Rows from block 13 of a small self-supervised image encoder, named by matrix and row number. Rows with one number belong to one channel. Each number is 50 + 15 x the weight over its row's rms, rounded and kept within 0 to 99. All counts start at 0.
Before each channel's rows are labels from the 100 images, of 14976, where the channel reaches its highest value: "top examples" is what is common among them. Only what is clearly more common there than usual is listed. The data: photos of arthropod specimens (BIOSCAN-5M).
# convs1: 3x3 conv (model.blocks.13.convs.1.weight, 192x192x3x3, each kernel summed), inputs 96-191
# convs2: expand pointwise conv (model.blocks.13.convs.2.weight, 784x192x1x1, transposed), outputs 131-261

top examples: order Hymenoptera
convs1.1:51 49 39 47 40 36 69 49 70 48 40 52 74 55 48 58 68 48 55 35 54 41 62 65 53 54 42 56 63 42 46 60 50 41 48 23 08 55 37 71 53 33 44 01 33 52 53 36 28 53 50 48 27 33 47 38 43 99 37 39 37 28 41 47 24 33 27 28 41 47 55 74 15 46 29 41 48 16 43 62 41 55 65 29 54 57 47 40 66 49 64 52 43 47 43 48
convs2.1:22 52 56 50 55 55 31 33 53 57 49 53 53 54 00 45 37 57 46 70 22 76 47 42 41 49 49 54 46 46 52 24 44 55 74 42 23 49 57 54 48 61 47 52 42 43 57 51 27 45 36 99 50 61 54 48 42 50 43 44 37 52 51 48 40 57 74 52 14 50 44 52 83 48 42 43 43 51 50 63 42 53 65 60 43 83 00 50 50 56 38 48 73 51 70 61 36 51 48 73 47 65 52 61 56 57 44 51 51 44 47 57 50 49 43 33 45 50 50 49 48 52 49 50 39 17 50 56 46 52 48

top examples: class Arachnida
convs1.112:48 49 52 43 49 59 39 59 60 44 36 66 50 52 48 46 51 61 37 38 43 58 70 53 57 46 51 32 63 47 30 56 73 57 62 45 49 66 55 57 74 57 40 65 49 72 77 65 74 50 40 30 30 43 16 13 59 44 38 49 57 87 80 63 78 84 66 86 72 61 61 87 22 52 39 28 28 66 03 27 44 47 54 55 51 44 59 45 73 54 49 49 40 54 57 55
convs2.112:33 50 65 35 44 50 22 52 53 79 48 47 49 53 64 44 28 48 59 37 51 64 00 51 43 50 53 42 48 64 53 55 55 62 54 80 46 40 49 52 53 25 33 52 39 62 41 30 48 53 99 21 49 69 42 67 59 52 70 44 58 26 51 49 33 27 96 60 28 37 47 47 19 64 73 48 53 49 50 51 32 46 62 12 49 43 77 49 48 47 33 50 44 49 58 93 41 41 34 71 44 15 47 63 42 48 46 49 49 62 52 81 17 53 78 15 49 54 54 55 49 50 54 56 32 35 58 30 56 39 54

top examples: order Coleoptera
convs1.144:50 52 49 54 47 44 33 37 37 44 51 45 65 50 48 65 65 68 33 46 67 62 53 31 68 64 66 45 58 46 51 49 67 63 49 55 67 46 63 86 71 53 75 48 47 84 69 69 58 58 56 41 26 60 42 87 58 54 68 49 60 83 56 95 82 75 43 84 61 67 80 64 60 55 58 57 59 63 21 33 60 51 43 41 55 47 58 50 54 49 77 28 55 43 53 54
convs2.144:46 49 68 51 49 50 55 69 62 99 59 48 50 35 24 40 48 49 50 51 55 70 74 33 41 48 43 43 45 47 45 23 38 53 35 24 74 63 83 47 45 36 42 41 64 41 73 52 52 32 89 67 49 33 42 27 44 44 80 31 29 46 46 52 54 62 37 77 49 46 52 54 46 58 60 39 52 50 41 51 82 54 51 51 54 79 59 51 50 46 65 50 68 50 24 82 24 12 64 00 49 35 53 29 57 49 49 50 51 58 51 77 69 54 46 13 52 51 52 52 51 52 48 54 41 49 54 50 56 69 51

top examples: order Lepidoptera
convs1.164:33 49 54 56 58 42 42 34 58 51 32 62 40 49 33 56 41 43 57 60 57 32 63 63 49 51 49 32 53 63 10 90 57 36 54 36 79 44 62 45 40 58 48 45 69 32 61 51 68 36 53 38 39 50 73 75 44 31 55 29 50 62 38 14 71 62 15 67 47 49 45 55 57 55 50 54 56 74 63 76 20 60 66 49 67 52 43 43 47 52 54 20 72 59 46 54
convs2.164:23 52 34 35 39 55 34 44 52 82 47 50 52 55 47 54 46 51 59 54 68 99 57 32 54 53 52 57 58 56 52 27 45 44 55 47 11 33 49 50 49 29 62 50 39 48 52 52 88 51 51 99 53 47 54 41 60 52 34 43 62 30 53 56 58 25 32 67 55 50 50 54 64 57 60 73 55 52 55 73 72 54 64 35 43 58 24 52 55 45 35 48 79 53 50 46 65 71 45 80 52 56 54 78 53 57 56 52 52 54 58 79 44 55 25 48 55 53 52 52 47 51 56 60 27 39 55 60 52 53 52

top examples: order Hymenoptera
convs1.34:78 48 50 28 43 38 40 31 49 56 50 61 59 49 47 46 61 56 73 26 57 55 59 65 50 56 65 50 43 53 49 08 77 49 75 49 16 37 57 25 57 50 44 22 50 38 62 52 46 57 50 59 43 58 37 36 62 75 46 54 59 54 46 81 58 75 51 16 34 48 55 57 59 58 47 36 68 46 27 58 58 52 60 53 73 65 37 46 52 61 70 65 51 57 56 67
convs2.34:43 51 54 59 50 49 69 60 55 81 48 55 50 62 43 44 48 51 61 38 24 71 96 46 40 46 49 43 54 48 50 53 53 49 54 61 67 39 44 24 49 46 46 50 41 67 43 61 47 47 21 31 40 65 55 49 47 50 50 43 48 68 51 48 68 54 22 50 39 53 68 53 49 32 58 12 48 51 43 55 53 45 46 52 47 29 67 51 51 49 67 52 42 50 57 60 42 54 60 88 53 79 49 30 40 59 50 50 50 50 47 52 55 52 44 60 72 53 54 55 55 51 41 68 61 75 58 44 57 67 54

top examples: order Hymenoptera
convs1.120:51 54 51 49 51 60 16 42 03 46 18 56 14 52 45 29 58 61 51 59 77 30 40 50 45 52 54 13 54 63 27 20 49 52 52 66 38 21 00 56 43 49 53 60 78 06 43 34 84 46 49 50 74 86 57 29 51 78 54 60 24 28 28 43 44 50 27 53 38 41 47 48 62 63 33 65 57 45 42 45 54 53 68 65 75 68 47 53 47 62 57 46 45 76 56 57
convs2.120:43 48 66 62 49 51 42 39 47 78 50 51 49 31 52 51 38 58 47 60 42 47 64 59 55 47 52 30 44 35 51 20 47 59 53 44 58 33 46 51 50 41 61 51 43 42 57 56 58 38 20 32 47 31 46 45 40 50 69 49 45 64 51 54 78 47 47 50 34 47 54 50 95 67 69 51 44 50 50 82 68 55 49 46 55 67 46 49 51 46 29 48 47 50 41 39 52 98 53 31 50 29 50 62 50 37 49 51 50 53 52 50 65 54 58 92 36 49 49 49 50 57 44 41 48 63 51 63 46 50 49

top examples: order Coleoptera
convs1.106:51 45 55 22 46 34 43 66 58 51 52 50 75 60 49 52 53 37 54 50 68 51 44 29 54 47 52 37 38 70 43 63 80 58 46 44 20 62 51 37 50 46 51 58 38 59 32 58 52 47 66 48 62 56 25 47 51 50 48 43 51 70 58 63 49 53 39 49 51 46 95 58 72 48 32 49 57 51 55 92 39 55 20 23 49 53 39 67 60 51 49 37 56 54 46 48
convs2.106:70 51 76 38 57 49 64 38 53 69 59 57 60 38 10 56 43 50 66 46 61 37 73 53 51 45 50 26 50 62 49 54 50 44 44 72 34 58 55 54 51 54 37 51 49 50 39 40 65 47 30 23 52 57 53 39 47 50 44 57 52 88 51 46 48 48 19 73 08 51 47 48 45 56 38 60 38 50 53 68 33 52 39 94 48 66 99 50 51 54 53 48 36 51 27 42 65 62 60 46 49 29 51 54 47 48 50 50 50 49 50 52 50 51 99 20 42 46 45 46 40 46 48 47 51 51 45 64 41 44 46

top examples: class Arachnida; order Trombidiformes
convs1.18:26 42 26 71 57 60 16 55 37 51 38 27 47 48 68 55 77 55 49 73 39 55 35 66 65 64 71 76 48 55 68 06 68 67 73 46 30 72 62 33 57 52 49 39 33 29 73 40 62 37 09 56 67 53 47 70 42 54 52 53 46 33 65 45 83 41 56 50 49 48 42 56 16 45 26 44 31 36 52 41 25 41 66 28 53 60 56 46 42 46 59 66 50 48 47 47
convs2.18:78 52 46 51 47 50 48 99 46 72 58 52 60 47 10 55 49 55 48 51 48 36 90 41 46 55 53 62 71 45 55 51 53 37 57 52 44 62 54 53 58 49 48 54 55 64 63 53 60 63 20 73 58 49 52 86 68 56 45 54 39 48 54 47 53 36 52 40 44 47 59 44 63 17 35 52 23 48 38 82 33 46 37 65 52 41 58 48 48 51 67 56 55 49 32 31 40 11 61 48 51 67 49 33 43 60 49 48 48 51 52 61 99 47 42 73 54 49 49 48 49 41 51 50 84 43 39 59 49 64 48

top examples: class Arachnida; order Trombidiformes
convs1.181:48 59 26 57 53 61 32 64 59 43 69 40 65 51 57 38 24 65 75 42 54 45 78 49 69 64 56 62 67 56 48 86 49 50 39 38 42 81 86 86 43 39 73 50 59 52 78 43 68 82 55 60 53 57 51 15 62 35 46 65 31 38 83 41 45 25 35 26 53 44 40 43 33 49 25 56 47 46 80 57 60 53 60 67 77 42 37 49 64 41 47 57 42 45 39 51
convs2.181:26 49 57 57 41 51 54 70 49 77 50 51 54 56 84 48 31 51 36 42 50 19 58 58 45 52 52 59 54 52 51 56 60 57 54 57 52 54 29 57 52 66 56 51 59 48 39 48 53 43 63 20 51 48 49 73 74 49 75 57 57 40 50 54 64 42 32 55 69 60 47 51 10 42 55 51 75 50 53 35 63 49 59 74 57 50 40 51 52 52 62 51 65 51 86 41 99 88 62 59 52 18 49 48 51 40 50 51 51 48 46 61 56 56 70 88 45 52 52 52 51 51 45 51 43 31 53 29 54 57 51

top examples: order Coleoptera; family Coccinellidae
convs1.158:45 49 64 62 53 60 60 64 56 54 60 50 67 54 52 49 68 59 66 25 55 57 57 33 63 53 41 74 67 66 19 38 38 77 33 45 55 69 54 35 60 55 37 36 75 77 81 69 53 44 34 74 46 65 60 67 49 52 49 34 53 83 91 63 36 61 57 80 66 51 72 72 37 56 15 53 61 38 68 38 44 53 62 49 87 07 39 47 59 47 56 16 64 26 48 50
convs2.158:78 51 77 48 45 48 36 52 58 65 49 56 50 48 57 60 47 56 23 47 51 34 39 54 42 48 48 46 58 35 49 35 44 53 58 69 33 61 38 62 50 39 17 47 41 61 78 72 71 57 58 81 50 43 49 27 53 50 44 31 92 56 50 51 48 69 58 42 31 41 45 49 60 26 41 53 54 50 54 00 76 49 58 59 47 79 15 49 48 43 35 42 60 50 74 84 13 38 55 56 43 45 52 44 48 44 44 50 50 75 50 30 72 45 18 47 45 52 51 52 59 73 56 42 58 11 48 27 57 44 53

top examples: class Arachnida
convs1.11:78 58 01 75 72 59 63 29 35 51 44 55 24 52 63 39 30 80 62 76 59 63 62 76 49 51 65 49 57 47 49 41 54 43 39 51 48 62 57 94 39 48 41 27 37 49 43 57 48 70 62 50 78 60 38 38 58 38 46 67 43 30 38 33 68 46 26 42 40 35 55 55 61 61 47 44 73 24 49 56 44 59 56 41 69 34 54 53 48 57 11 77 19 45 44 55
convs2.11:45 52 59 57 54 51 72 50 47 35 60 61 51 77 65 46 73 49 38 46 56 32 51 36 51 54 50 61 43 52 49 32 45 50 51 32 56 47 59 54 51 40 52 49 45 53 26 58 93 47 05 60 50 45 41 52 16 52 41 56 51 15 49 51 62 45 79 26 29 41 47 48 79 52 35 01 53 52 45 06 37 52 43 33 40 63 53 51 52 47 39 60 62 51 43 48 23 51 54 23 56 70 50 69 47 56 49 52 52 60 53 41 99 51 34 69 43 50 49 49 50 38 58 42 43 74 49 67 49 57 50

top examples: order Coleoptera
convs1.127:54 53 52 39 49 50 27 60 46 53 56 41 49 50 52 50 41 65 42 38 37 45 52 00 50 45 50 35 46 55 28 63 45 26 49 49 77 60 64 26 33 52 30 55 57 37 73 48 87 53 61 57 53 59 71 08 57 61 67 59 41 32 38 52 46 30 35 36 49 43 48 42 48 48 47 50 54 76 63 61 42 54 44 32 53 44 50 50 41 45 49 52 41 62 49 66
convs2.127:49 51 23 61 52 46 43 51 48 47 56 50 56 54 01 53 41 43 55 42 87 21 25 52 62 52 49 47 52 54 52 67 55 46 49 40 58 61 39 34 50 55 46 49 39 54 29 49 53 59 47 68 54 50 50 36 48 47 50 49 45 52 50 59 25 46 86 63 25 49 51 47 51 56 45 54 47 49 51 62 19 51 54 77 44 54 00 49 49 52 52 53 57 49 54 07 70 54 45 83 50 36 48 58 44 62 52 49 49 46 51 56 39 56 62 45 49 50 50 50 51 51 49 54 50 32 49 65 53 68 52

top examples: order Coleoptera
convs1.10:56 48 34 55 64 51 32 62 56 54 41 54 46 53 56 44 40 58 69 43 61 53 48 58 60 59 57 64 55 55 76 25 61 54 61 76 33 61 62 68 55 48 18 40 31 87 40 47 55 41 61 56 44 58 71 38 56 63 53 37 72 36 70 71 36 38 52 43 46 54 51 41 80 46 51 51 47 51 53 25 69 51 27 58 66 31 42 67 25 51 48 58 43 89 44 72
convs2.10:46 56 56 37 53 58 38 50 58 58 51 58 62 57 88 58 53 52 39 39 70 87 77 68 53 45 50 33 50 48 50 41 59 48 46 43 46 24 22 31 48 44 48 50 49 62 50 56 42 33 83 36 46 55 45 60 54 48 79 45 57 64 47 47 33 27 19 33 38 52 52 56 59 50 52 14 56 53 50 42 26 56 69 46 58 40 16 53 54 50 60 56 51 54 55 39 39 51 48 60 51 57 53 56 56 40 48 53 54 58 59 71 67 54 36 22 38 49 47 49 46 48 46 54 34 37 44 67 45 74 49

top examples: order Coleoptera; family Coccinellidae
convs1.137:47 48 53 57 53 51 73 44 24 62 66 59 22 52 51 42 66 43 50 38 48 38 32 06 35 53 45 35 56 51 58 66 52 74 43 24 87 32 50 74 52 47 71 63 37 77 63 45 22 38 56 59 41 55 36 35 59 39 41 50 53 56 75 99 54 48 88 66 65 60 86 66 39 51 59 47 51 42 92 35 42 60 44 35 45 30 46 54 46 52 34 33 53 48 53 57
convs2.137:57 52 00 67 54 51 26 50 49 84 69 46 62 53 99 52 37 37 99 58 39 47 12 42 57 46 49 50 45 38 45 39 42 41 45 54 36 26 34 47 48 49 60 48 50 41 29 56 86 46 36 08 41 44 59 62 35 45 17 44 50 51 46 49 57 65 71 06 64 54 47 49 40 64 57 43 47 50 51 27 75 56 33 28 50 43 35 51 50 47 66 56 60 51 74 53 10 44 59 46 49 43 51 52 49 57 43 50 50 43 46 35 59 54 51 57 53 53 53 52 44 50 56 47 60 00 54 50 46 69 51

top examples: order Coleoptera; family Throscidae
convs1.77:49 50 45 58 56 53 48 73 50 45 50 53 26 53 54 53 73 58 42 54 66 54 50 14 52 39 47 59 80 47 61 58 38 48 50 23 74 40 13 35 58 47 71 48 55 91 69 53 48 50 70 73 54 50 41 32 62 53 79 61 57 43 45 66 36 54 56 56 56 41 99 61 43 59 73 58 48 55 94 46 64 56 42 59 69 69 66 53 46 46 30 41 43 24 63 63
convs2.77:28 51 56 49 49 53 42 53 57 70 53 48 57 57 75 51 35 52 42 42 66 79 57 50 52 52 53 50 52 30 52 31 43 61 40 75 63 29 50 55 55 53 69 53 53 68 55 43 57 49 66 16 60 65 50 45 69 55 61 53 78 47 52 58 41 58 49 63 32 52 43 47 27 48 58 49 64 49 48 53 62 48 54 44 47 53 47 49 48 44 40 48 48 50 44 56 10 68 53 41 49 65 50 77 51 55 45 48 49 41 52 21 74 45 51 51 46 48 48 48 50 40 50 55 24 55 43 78 48 62 46

top examples: class Arachnida
convs1.129:72 54 58 62 62 66 61 33 55 66 50 58 54 55 53 50 22 67 63 47 40 72 72 39 55 53 54 20 38 47 73 20 66 55 47 51 38 61 59 45 35 49 50 54 54 35 51 39 52 47 61 55 62 53 39 63 40 61 42 61 40 38 82 41 55 50 38 38 35 72 60 43 31 55 32 27 26 61 71 25 61 60 48 68 73 30 49 43 17 37 39 37 50 71 50 57
convs2.129:52 49 51 35 52 52 46 32 48 19 41 47 52 41 39 42 43 41 70 59 28 42 84 50 55 49 50 45 45 53 49 53 47 46 43 65 59 65 63 60 45 42 47 48 56 34 77 48 76 34 99 54 42 48 48 65 50 48 75 51 61 40 48 58 47 64 24 71 66 60 57 52 95 37 52 25 37 52 52 77 63 40 48 24 58 64 63 52 51 52 47 52 73 51 51 57 52 51 46 25 52 64 49 60 48 62 61 51 51 51 49 40 76 43 28 29 50 48 47 47 48 32 43 43 28 41 54 11 50 20 45

top examples: class Arachnida
convs1.75:52 52 54 74 55 48 58 47 53 40 43 35 57 45 55 55 31 48 52 54 45 55 53 57 69 54 53 76 65 54 63 02 55 35 50 61 67 53 56 74 71 63 58 27 55 36 75 42 73 53 40 34 63 46 59 28 47 38 52 68 60 27 48 52 49 37 50 99 56 26 30 43 34 41 16 40 47 39 21 50 40 60 58 40 28 53 47 48 43 61 39 76 74 68 48 18
convs2.75:66 50 93 57 49 51 89 62 43 48 45 49 48 67 46 39 43 57 58 66 64 17 45 47 54 48 54 60 57 47 52 63 55 44 51 51 66 57 59 48 51 43 15 50 57 79 71 64 48 58 12 46 46 44 52 19 94 54 59 49 48 32 55 52 58 44 46 22 61 43 59 52 47 58 36 45 55 49 45 47 20 50 50 56 43 55 51 49 47 55 40 44 47 49 62 50 52 07 34 76 52 52 48 20 50 46 50 49 49 44 49 61 19 51 59 68 53 52 52 52 53 67 50 51 31 47 52 57 46 48 52

top examples: order Lepidoptera
convs1.12:70 42 32 33 46 27 63 42 43 56 48 43 39 47 46 43 40 58 33 26 46 46 27 06 51 59 63 47 56 59 96 45 69 52 68 99 61 40 60 15 53 44 38 37 38 52 59 39 31 55 37 58 62 19 25 53 40 30 38 69 26 43 33 50 55 34 60 50 49 38 39 41 37 57 56 31 59 51 66 58 48 50 31 41 59 18 55 55 61 53 55 35 77 77 49 76
convs2.12:44 51 38 41 56 53 53 50 50 16 51 47 52 19 56 55 33 57 32 52 70 44 40 49 46 44 50 41 45 46 50 53 45 37 58 50 91 38 32 64 49 51 40 49 26 44 36 62 40 52 78 13 52 26 49 31 57 43 35 61 47 77 49 44 44 50 42 11 76 49 51 50 28 48 68 03 51 50 55 14 42 50 77 77 44 64 25 50 50 48 49 46 33 50 79 48 14 59 22 52 50 55 50 42 55 40 56 50 50 40 47 75 27 56 41 99 63 49 49 48 51 64 48 57 28 15 51 50 45 44 49

top examples: order Coleoptera
convs1.159:45 47 69 54 45 54 50 44 58 52 68 27 27 45 57 44 46 63 51 52 44 36 58 34 41 48 48 42 46 33 35 31 57 50 52 47 56 49 87 09 68 53 68 77 61 42 50 38 61 48 28 40 35 32 25 00 47 53 65 47 56 44 56 49 52 45 62 60 75 62 52 38 38 52 19 45 40 61 78 32 54 53 42 55 42 48 49 57 53 51 26 24 51 58 45 43
convs2.159:54 52 62 51 55 50 04 74 47 32 52 56 48 47 63 55 49 45 67 51 75 70 53 54 52 57 54 53 54 61 54 82 57 57 69 52 38 28 54 39 54 73 48 51 69 58 37 48 20 50 53 42 49 59 53 67 67 56 25 53 47 66 54 58 56 56 99 45 56 54 47 51 82 40 39 42 48 51 51 52 52 52 70 82 43 59 79 51 52 52 62 48 49 52 00 69 40 44 37 45 53 42 49 49 45 55 49 51 52 63 48 15 54 50 65 23 45 50 50 49 44 70 53 39 62 39 51 19 51 67 49

top examples: order Coleoptera
convs1.149:67 45 32 57 39 26 34 52 41 43 53 64 65 56 44 45 77 63 52 60 84 72 38 09 60 50 59 30 66 58 51 46 39 69 47 41 52 58 86 52 60 62 53 34 67 76 71 64 79 52 35 57 45 40 48 81 58 56 53 50 78 74 75 99 52 82 64 58 78 69 91 68 61 58 70 57 52 12 34 61 45 58 57 26 57 46 55 79 59 56 40 60 56 33 61 50
convs2.149:46 47 39 63 32 46 99 36 57 53 39 50 47 51 46 50 59 59 52 44 63 44 35 48 62 45 51 70 46 66 46 79 48 44 49 53 49 54 31 33 47 33 33 47 54 56 39 39 41 49 95 51 49 58 47 44 42 47 55 68 54 48 47 48 75 42 51 69 59 54 57 48 87 52 64 62 60 51 54 44 61 45 46 69 36 51 00 51 52 54 60 53 49 51 71 78 17 73 47 70 51 33 51 40 53 45 46 51 50 68 55 71 71 42 85 28 46 48 48 49 46 40 46 51 30 54 47 36 47 55 50

top examples: order Coleoptera
convs1.81:35 39 53 36 52 42 32 10 68 47 51 45 58 52 40 45 54 30 47 39 41 40 43 66 55 66 64 79 40 54 64 41 62 61 78 72 54 51 11 57 48 48 33 77 49 28 45 47 54 46 48 26 34 42 67 55 44 62 33 54 77 54 85 59 42 26 65 78 82 58 49 75 41 37 57 47 58 34 48 54 24 66 55 67 24 52 37 40 54 50 50 46 65 60 49 44
convs2.81:23 52 40 59 58 52 31 61 49 68 34 44 47 59 47 56 53 46 06 63 36 40 43 61 56 64 56 56 51 47 56 50 53 50 47 55 05 45 28 48 58 67 66 57 67 68 54 58 08 45 41 65 46 45 64 65 51 60 35 59 52 44 56 49 66 32 40 55 47 49 56 43 37 49 56 96 50 49 49 45 56 48 87 71 58 65 41 49 50 61 48 47 51 48 30 53 52 43 28 49 50 26 49 10 54 46 45 49 49 54 44 72 00 51 32 24 59 50 50 49 40 71 45 60 68 47 50 63 50 32 52

top examples: order Coleoptera
convs1.59:42 55 54 55 42 44 40 43 45 48 39 32 63 50 49 38 43 24 35 00 35 49 44 39 52 37 44 49 61 42 12 39 56 58 43 65 41 49 25 11 58 43 71 56 30 41 44 44 62 48 64 29 35 44 12 28 53 50 55 27 47 52 45 79 29 50 33 39 54 42 26 47 63 59 48 50 59 68 85 52 54 69 50 87 32 40 52 51 37 43 55 13 57 13 50 37
convs2.59:62 49 61 64 57 49 64 57 51 41 55 50 50 47 53 44 47 47 37 43 18 98 54 48 42 46 50 48 43 56 46 85 41 46 46 58 68 64 52 50 47 58 72 50 67 48 52 57 41 47 41 65 48 52 50 55 47 49 98 49 39 38 48 45 44 63 77 77 44 51 56 51 82 60 48 58 61 52 50 43 38 57 65 73 54 52 77 51 53 42 48 47 33 52 05 52 43 54 69 88 54 51 52 75 50 54 47 53 51 82 54 64 46 52 72 40 69 51 49 49 64 63 42 43 68 76 52 35 60 57 51

top examples: order Hymenoptera
convs1.20:51 56 12 72 62 57 51 17 34 41 21 65 48 48 61 54 44 94 61 53 55 47 71 47 64 44 44 71 52 47 16 99 17 47 40 54 52 78 81 91 56 55 71 70 38 25 59 35 62 55 36 60 62 61 65 04 54 24 38 59 56 32 27 20 43 42 66 35 35 55 20 48 41 49 51 57 45 63 15 42 50 41 64 53 56 54 55 70 69 53 35 62 35 70 42 70
convs2.20:62 50 70 33 49 50 34 47 45 62 54 49 60 29 53 53 69 51 38 68 75 00 74 47 55 53 49 67 54 52 52 66 51 44 43 55 35 76 45 62 51 58 41 52 64 55 48 54 22 42 52 00 52 62 43 51 60 51 04 55 59 38 51 58 74 80 69 57 51 57 48 50 60 70 70 50 64 51 47 48 67 50 41 62 54 28 46 51 50 50 73 56 56 50 80 37 59 51 34 69 51 47 50 38 53 47 50 50 51 23 54 55 86 51 70 52 37 49 49 50 53 62 55 52 49 37 52 84 47 37 48

top examples: class Arachnida; order Trombidiformes
convs1.40:68 49 49 84 48 54 43 55 32 52 72 34 61 47 48 53 41 39 57 65 76 48 36 24 66 53 59 67 49 38 43 31 26 73 33 62 87 45 54 43 64 51 92 83 69 31 66 46 53 45 60 68 50 59 59 54 52 65 66 53 43 42 47 53 35 36 83 56 73 51 17 34 52 56 60 52 33 38 41 49 56 57 52 54 51 32 59 74 41 44 72 16 52 33 30 64
convs2.40:48 50 74 11 47 49 59 67 42 74 45 49 42 52 76 56 61 49 39 58 50 21 79 49 53 56 48 35 57 55 51 30 53 38 61 64 68 71 40 55 53 51 52 52 59 47 64 46 52 53 66 55 55 68 52 40 57 54 56 38 44 68 52 53 62 47 62 32 56 54 52 52 58 18 49 45 68 50 52 38 52 46 45 73 58 66 62 50 47 51 80 52 62 50 27 68 43 42 57 67 47 58 48 58 50 61 64 50 50 28 55 00 60 39 21 24 33 49 48 49 45 38 54 44 58 32 54 61 50 47 49