Weights of a small self-supervised image encoder: 32-pixel images.
Rows from block 11, named by matrix and row number. Each number is 128 + 32 x the weight over the matrix's rms, rounded and kept within 0 to 255. All counts start at 0.
# convs1: 3x3 conv (model.blocks.11.convs.1.weight, 112x112x3x3), inputs 72-79, a 3x3 kernel for each
convs1.30 [125 106 114 115 113 120 102 102 108 179 173 160 106 142  95 116 120 135  71 106 171 183 203 152 212 154 122 182 159 160 122 159 109 109  92 116  81  78  57 130 113 116 171 165 181 201 157 147 142 108 126 136 183 176 177 117 164 117  90  90 151 133 131 148 150 138 166 134 137 123 123 123]
convs1.31 [165 162 146 115 119 136  92  93 126 132 134 131 149 151 138 122 124 122 130  79  83 122 148 102  55  75  47 129 113 100 153 147 124 137 107  98  55  76  91 167 185 175 170 115 118 166 232 126 109 100 111 111 122 117 142 104 125 145 126 114  93  86  73 132 143 128  96 117 137 101 149 121]
convs1.32 [188 164 112 130 140 148 119 146 135 160 141  90  90 103 200 173 149  70 159 107 129  93  79 150 132 170 159 148 170  92 102  74 182 237 147  93 133 126 106 149 130 100 129 121 138 151 156 110  62 124 173 121 134  80 147 117  81 118  97 169 203 156 128 165 130 118  92  90 154 135 146 132]
convs1.33 [125 163 136 109 129 145 124 130 130 139 175 119 123 132 145 122 101 146  94  93 109 109  96  68 139 106  77 127 196  91 112 117 148 141  62 147 158  96 154 120 130 145 123 182 126 180 255  49  72  64 149 113   0 176 105  82 101 163  97 115 166 152 116 176 184  97 148 128 130 106 109 153]
convs1.34 [150 146 138 147 126 123 115 123  94 121 107 103 112 112  98 163 121 153 132 124 100  45 111  93  75  67 123 140 119 142 107 138 115 138 126 138 118 122 147 173 155 150 175 132 107  94 145 184  29 157 119 119 146 145 134 125 125 150 154 128 127 122 107  99 101 132 109 146 154 160 146 139]
convs1.35 [112 139 133 124 145 151 127 143 149  91 116 136 156 176 114 129 147 121 114 202 146  90 154 145 126 122 130  59 139  97 177 161  86 140 151 109 144 134 188 167  72 142 149 106 122 136   1  50 237  77  80 255  87  96  75 112 124  97 108 127 172 130  99 154 103 122 144 138 120 104 137 141]
convs1.36 [ 99 120 121 129 148 131 126 110 123 122 134 116 120 137 123 127 153 131 103  94  86 115 140 148 204 108 146  91 120 107  89  96  97 107 141 149 131 122 137 146 133 135 108 138 142  73 173 140  58 133 129  95 132 113 137 166 181 132 178 167 148 125 106 104 108 121 112 125 118 127 129 115]
convs1.37 [128 148 120 135 147 126 130 124 112 107 108 148 130 167 122 160 119 141 225 134  79 116 169 157 138 151  67  94  90 216 111 143 112 123  96 155 125 143 162 119 166 139 140 103  71 175 157 210 140 102  70 115 104  57 175  80 108 127 107 140 141 121 133 168 146 137 177 122 114 145 128 107]
convs1.38 [132 145 103 126 146 138 131 138 131 141 137 166 159 158 166 158 173 152 106  61  53 218 129 190 235 198 166 145 124 144 213 196 208 157 206 148 102  64  53 183 122 187 159 161 152 106 200 131 115 109 122 104 120  96 101  84 104 146 143 159 164 155 122 125 146 145 130 106 106 113 134 104]
convs1.39 [119 138 146 109 107 134  95 108 131 131 112  92 149 190 163 120 185 165  98  46  58  80 140  71 118 131  93 137  95  92 115 170 147  96 169 136 117  88  75 106  87  74 118 109  68  48  53  68  75 149 129 203 175 143 118 121 121 123 124 115 143 121 155  81 121 105 123 109 131 142 137 142]
convs1.40 [ 99  99 122 115 102  93 111 116 111 149 110 124 126 147 146 145 158 139 204 102 163 193 128 211 195 111 171 111 119 167 161 112 192 168 131 162 174 151 172 163 109 178 133  90 172 104  24 116 158  65 154  77  67 151 149 140 103 133 134 163 138 129 106 133 139 124 122 125 127 121 129 112]
convs1.41 [131 149 130 141 149  89 118 139 121 156 154 101  84 107 168 141 110 151 160 154 169 185 180 134 126 142 127 166 150  75  72 150 190 166 139 127 185 102 144 132 118 145 105 119 151 158 103  10 159 140 203 132 110 164 167 136 129 149 168 119 148 125 114 155 108  94 121 144 135 118 121 127]
convs1.42 [113 170 145 144 175 151 168 177 170 145 103 143 129  96  97 150 106 105 149 163 195 182 166 155 207 129 167 175 129 194 129 117 112 135  97 100 169 190 126 127 155 116 112 154 136  42 134  44  99 129  96 113 145 103 178 156 199 142 139 164 140 142 128 129 110 110 131 153 132 114 138 115]
convs1.43 [148 136 167 129 106 140 134 120 155 136 119 156 145 127 126 156 138 128 102 106  93 192 107 140  87 152 163 108 128 162 152 129 145 188 143 117 129 114 119 177 149 152 161 166 122  83 148 107 147 118  97 161 108 125 144 136 145 142 159 158 130 130 130 129 139 114 130 128 122 134 141 126]
convs1.44 [147 138 145 133 118 132 122 126 131 145 103 145 159  77 149 156 133 116 221  56  90 168  93  77 202 212 178 175  64 182 214  87 182 167 151 131 146 135 129 115 172  92 161 135 145 189  99 170 162  80 141 141 125 122 147 102 120 153 156 122 122 134 124 155 120 146 140 117 101 118 122  82]
convs1.45 [120 107 119 122 118 126 120 133 132 158 118 161 125 119 120 139 120 148 202 142 155 173 129 195  82  61 110 141 178 199 131 120 135  74 114 119 143  99 141 171 127 216 151 115 132 241 175 170  68 120 131  93  62  94 175 131 175 134 126 168 134 140 196 150 138 133 117 104  90 114  98 124]
convs1.46 [145 156 171 134 159 145 136 140 140 103  93 123  90  82  88 109 100  91  41  90 169  32 110 153  51 129 172  81  96 138  72  50 126 126 117 115  84 160 122 145 138 153 155 177 150 127  98 157 172 133 110  80 139 114  94 110 112  97  77 101 158  87  95 130 117 126 131 122 139 107 122 136]
convs1.47 [145 143 132 140 133 118 148 141 162 130 124  95 103 138  98 125  91 105 178 208 166 111 128 136  46  41  89  97 127 116 113 171 119 116 134 137 114  96  87 135 148 146 151 163 163 130 117 175 107 122 118  92 123 140 139 131 117  90 116 136 136 161 160 124 137 137  99 118  96  85 116 117]
convs1.48 [ 81 119 106  84 130 106  99 128 110 117 122 102  98  71 123  99  94 121 166 184 124  86  87 100 110 123 137 123 104  95  91  77 108 104 115 142 119 126  87 108 115 105 105  79 116 130 224 169  99 170 133 166 154 119 124 132 159 119 120 117 123  99 108 114 147 131 117 122 115 135 131 116]
convs1.49 [153 141 113 147 155 116 125 137 131 114 119 141 113 143 131 122 102 117 167 157  58  93 193 178 133 164 121 131 136 134 125 164 151 118  94 121 117 123 125 122 128  99 117  97 140  36  96  59  31 121  88  75  90 117  93 143 120 131 161 159 127 140 133 126 119 133  93 138 133  89 124 139]
convs1.50 [127 143 126 152 128 133 169 139 131 102 100 116 122  96 132 109  83  94  79  88 147  58 114 160  54  59 154 152  81 115 136 126 124  61 110  67 125  96 166 180 131 149  90 140 153 138 188  62  73 161 131  79 129 103  93  96 124 114 136 157  85  80 111 134 157 130 116 133 135 102 151 132]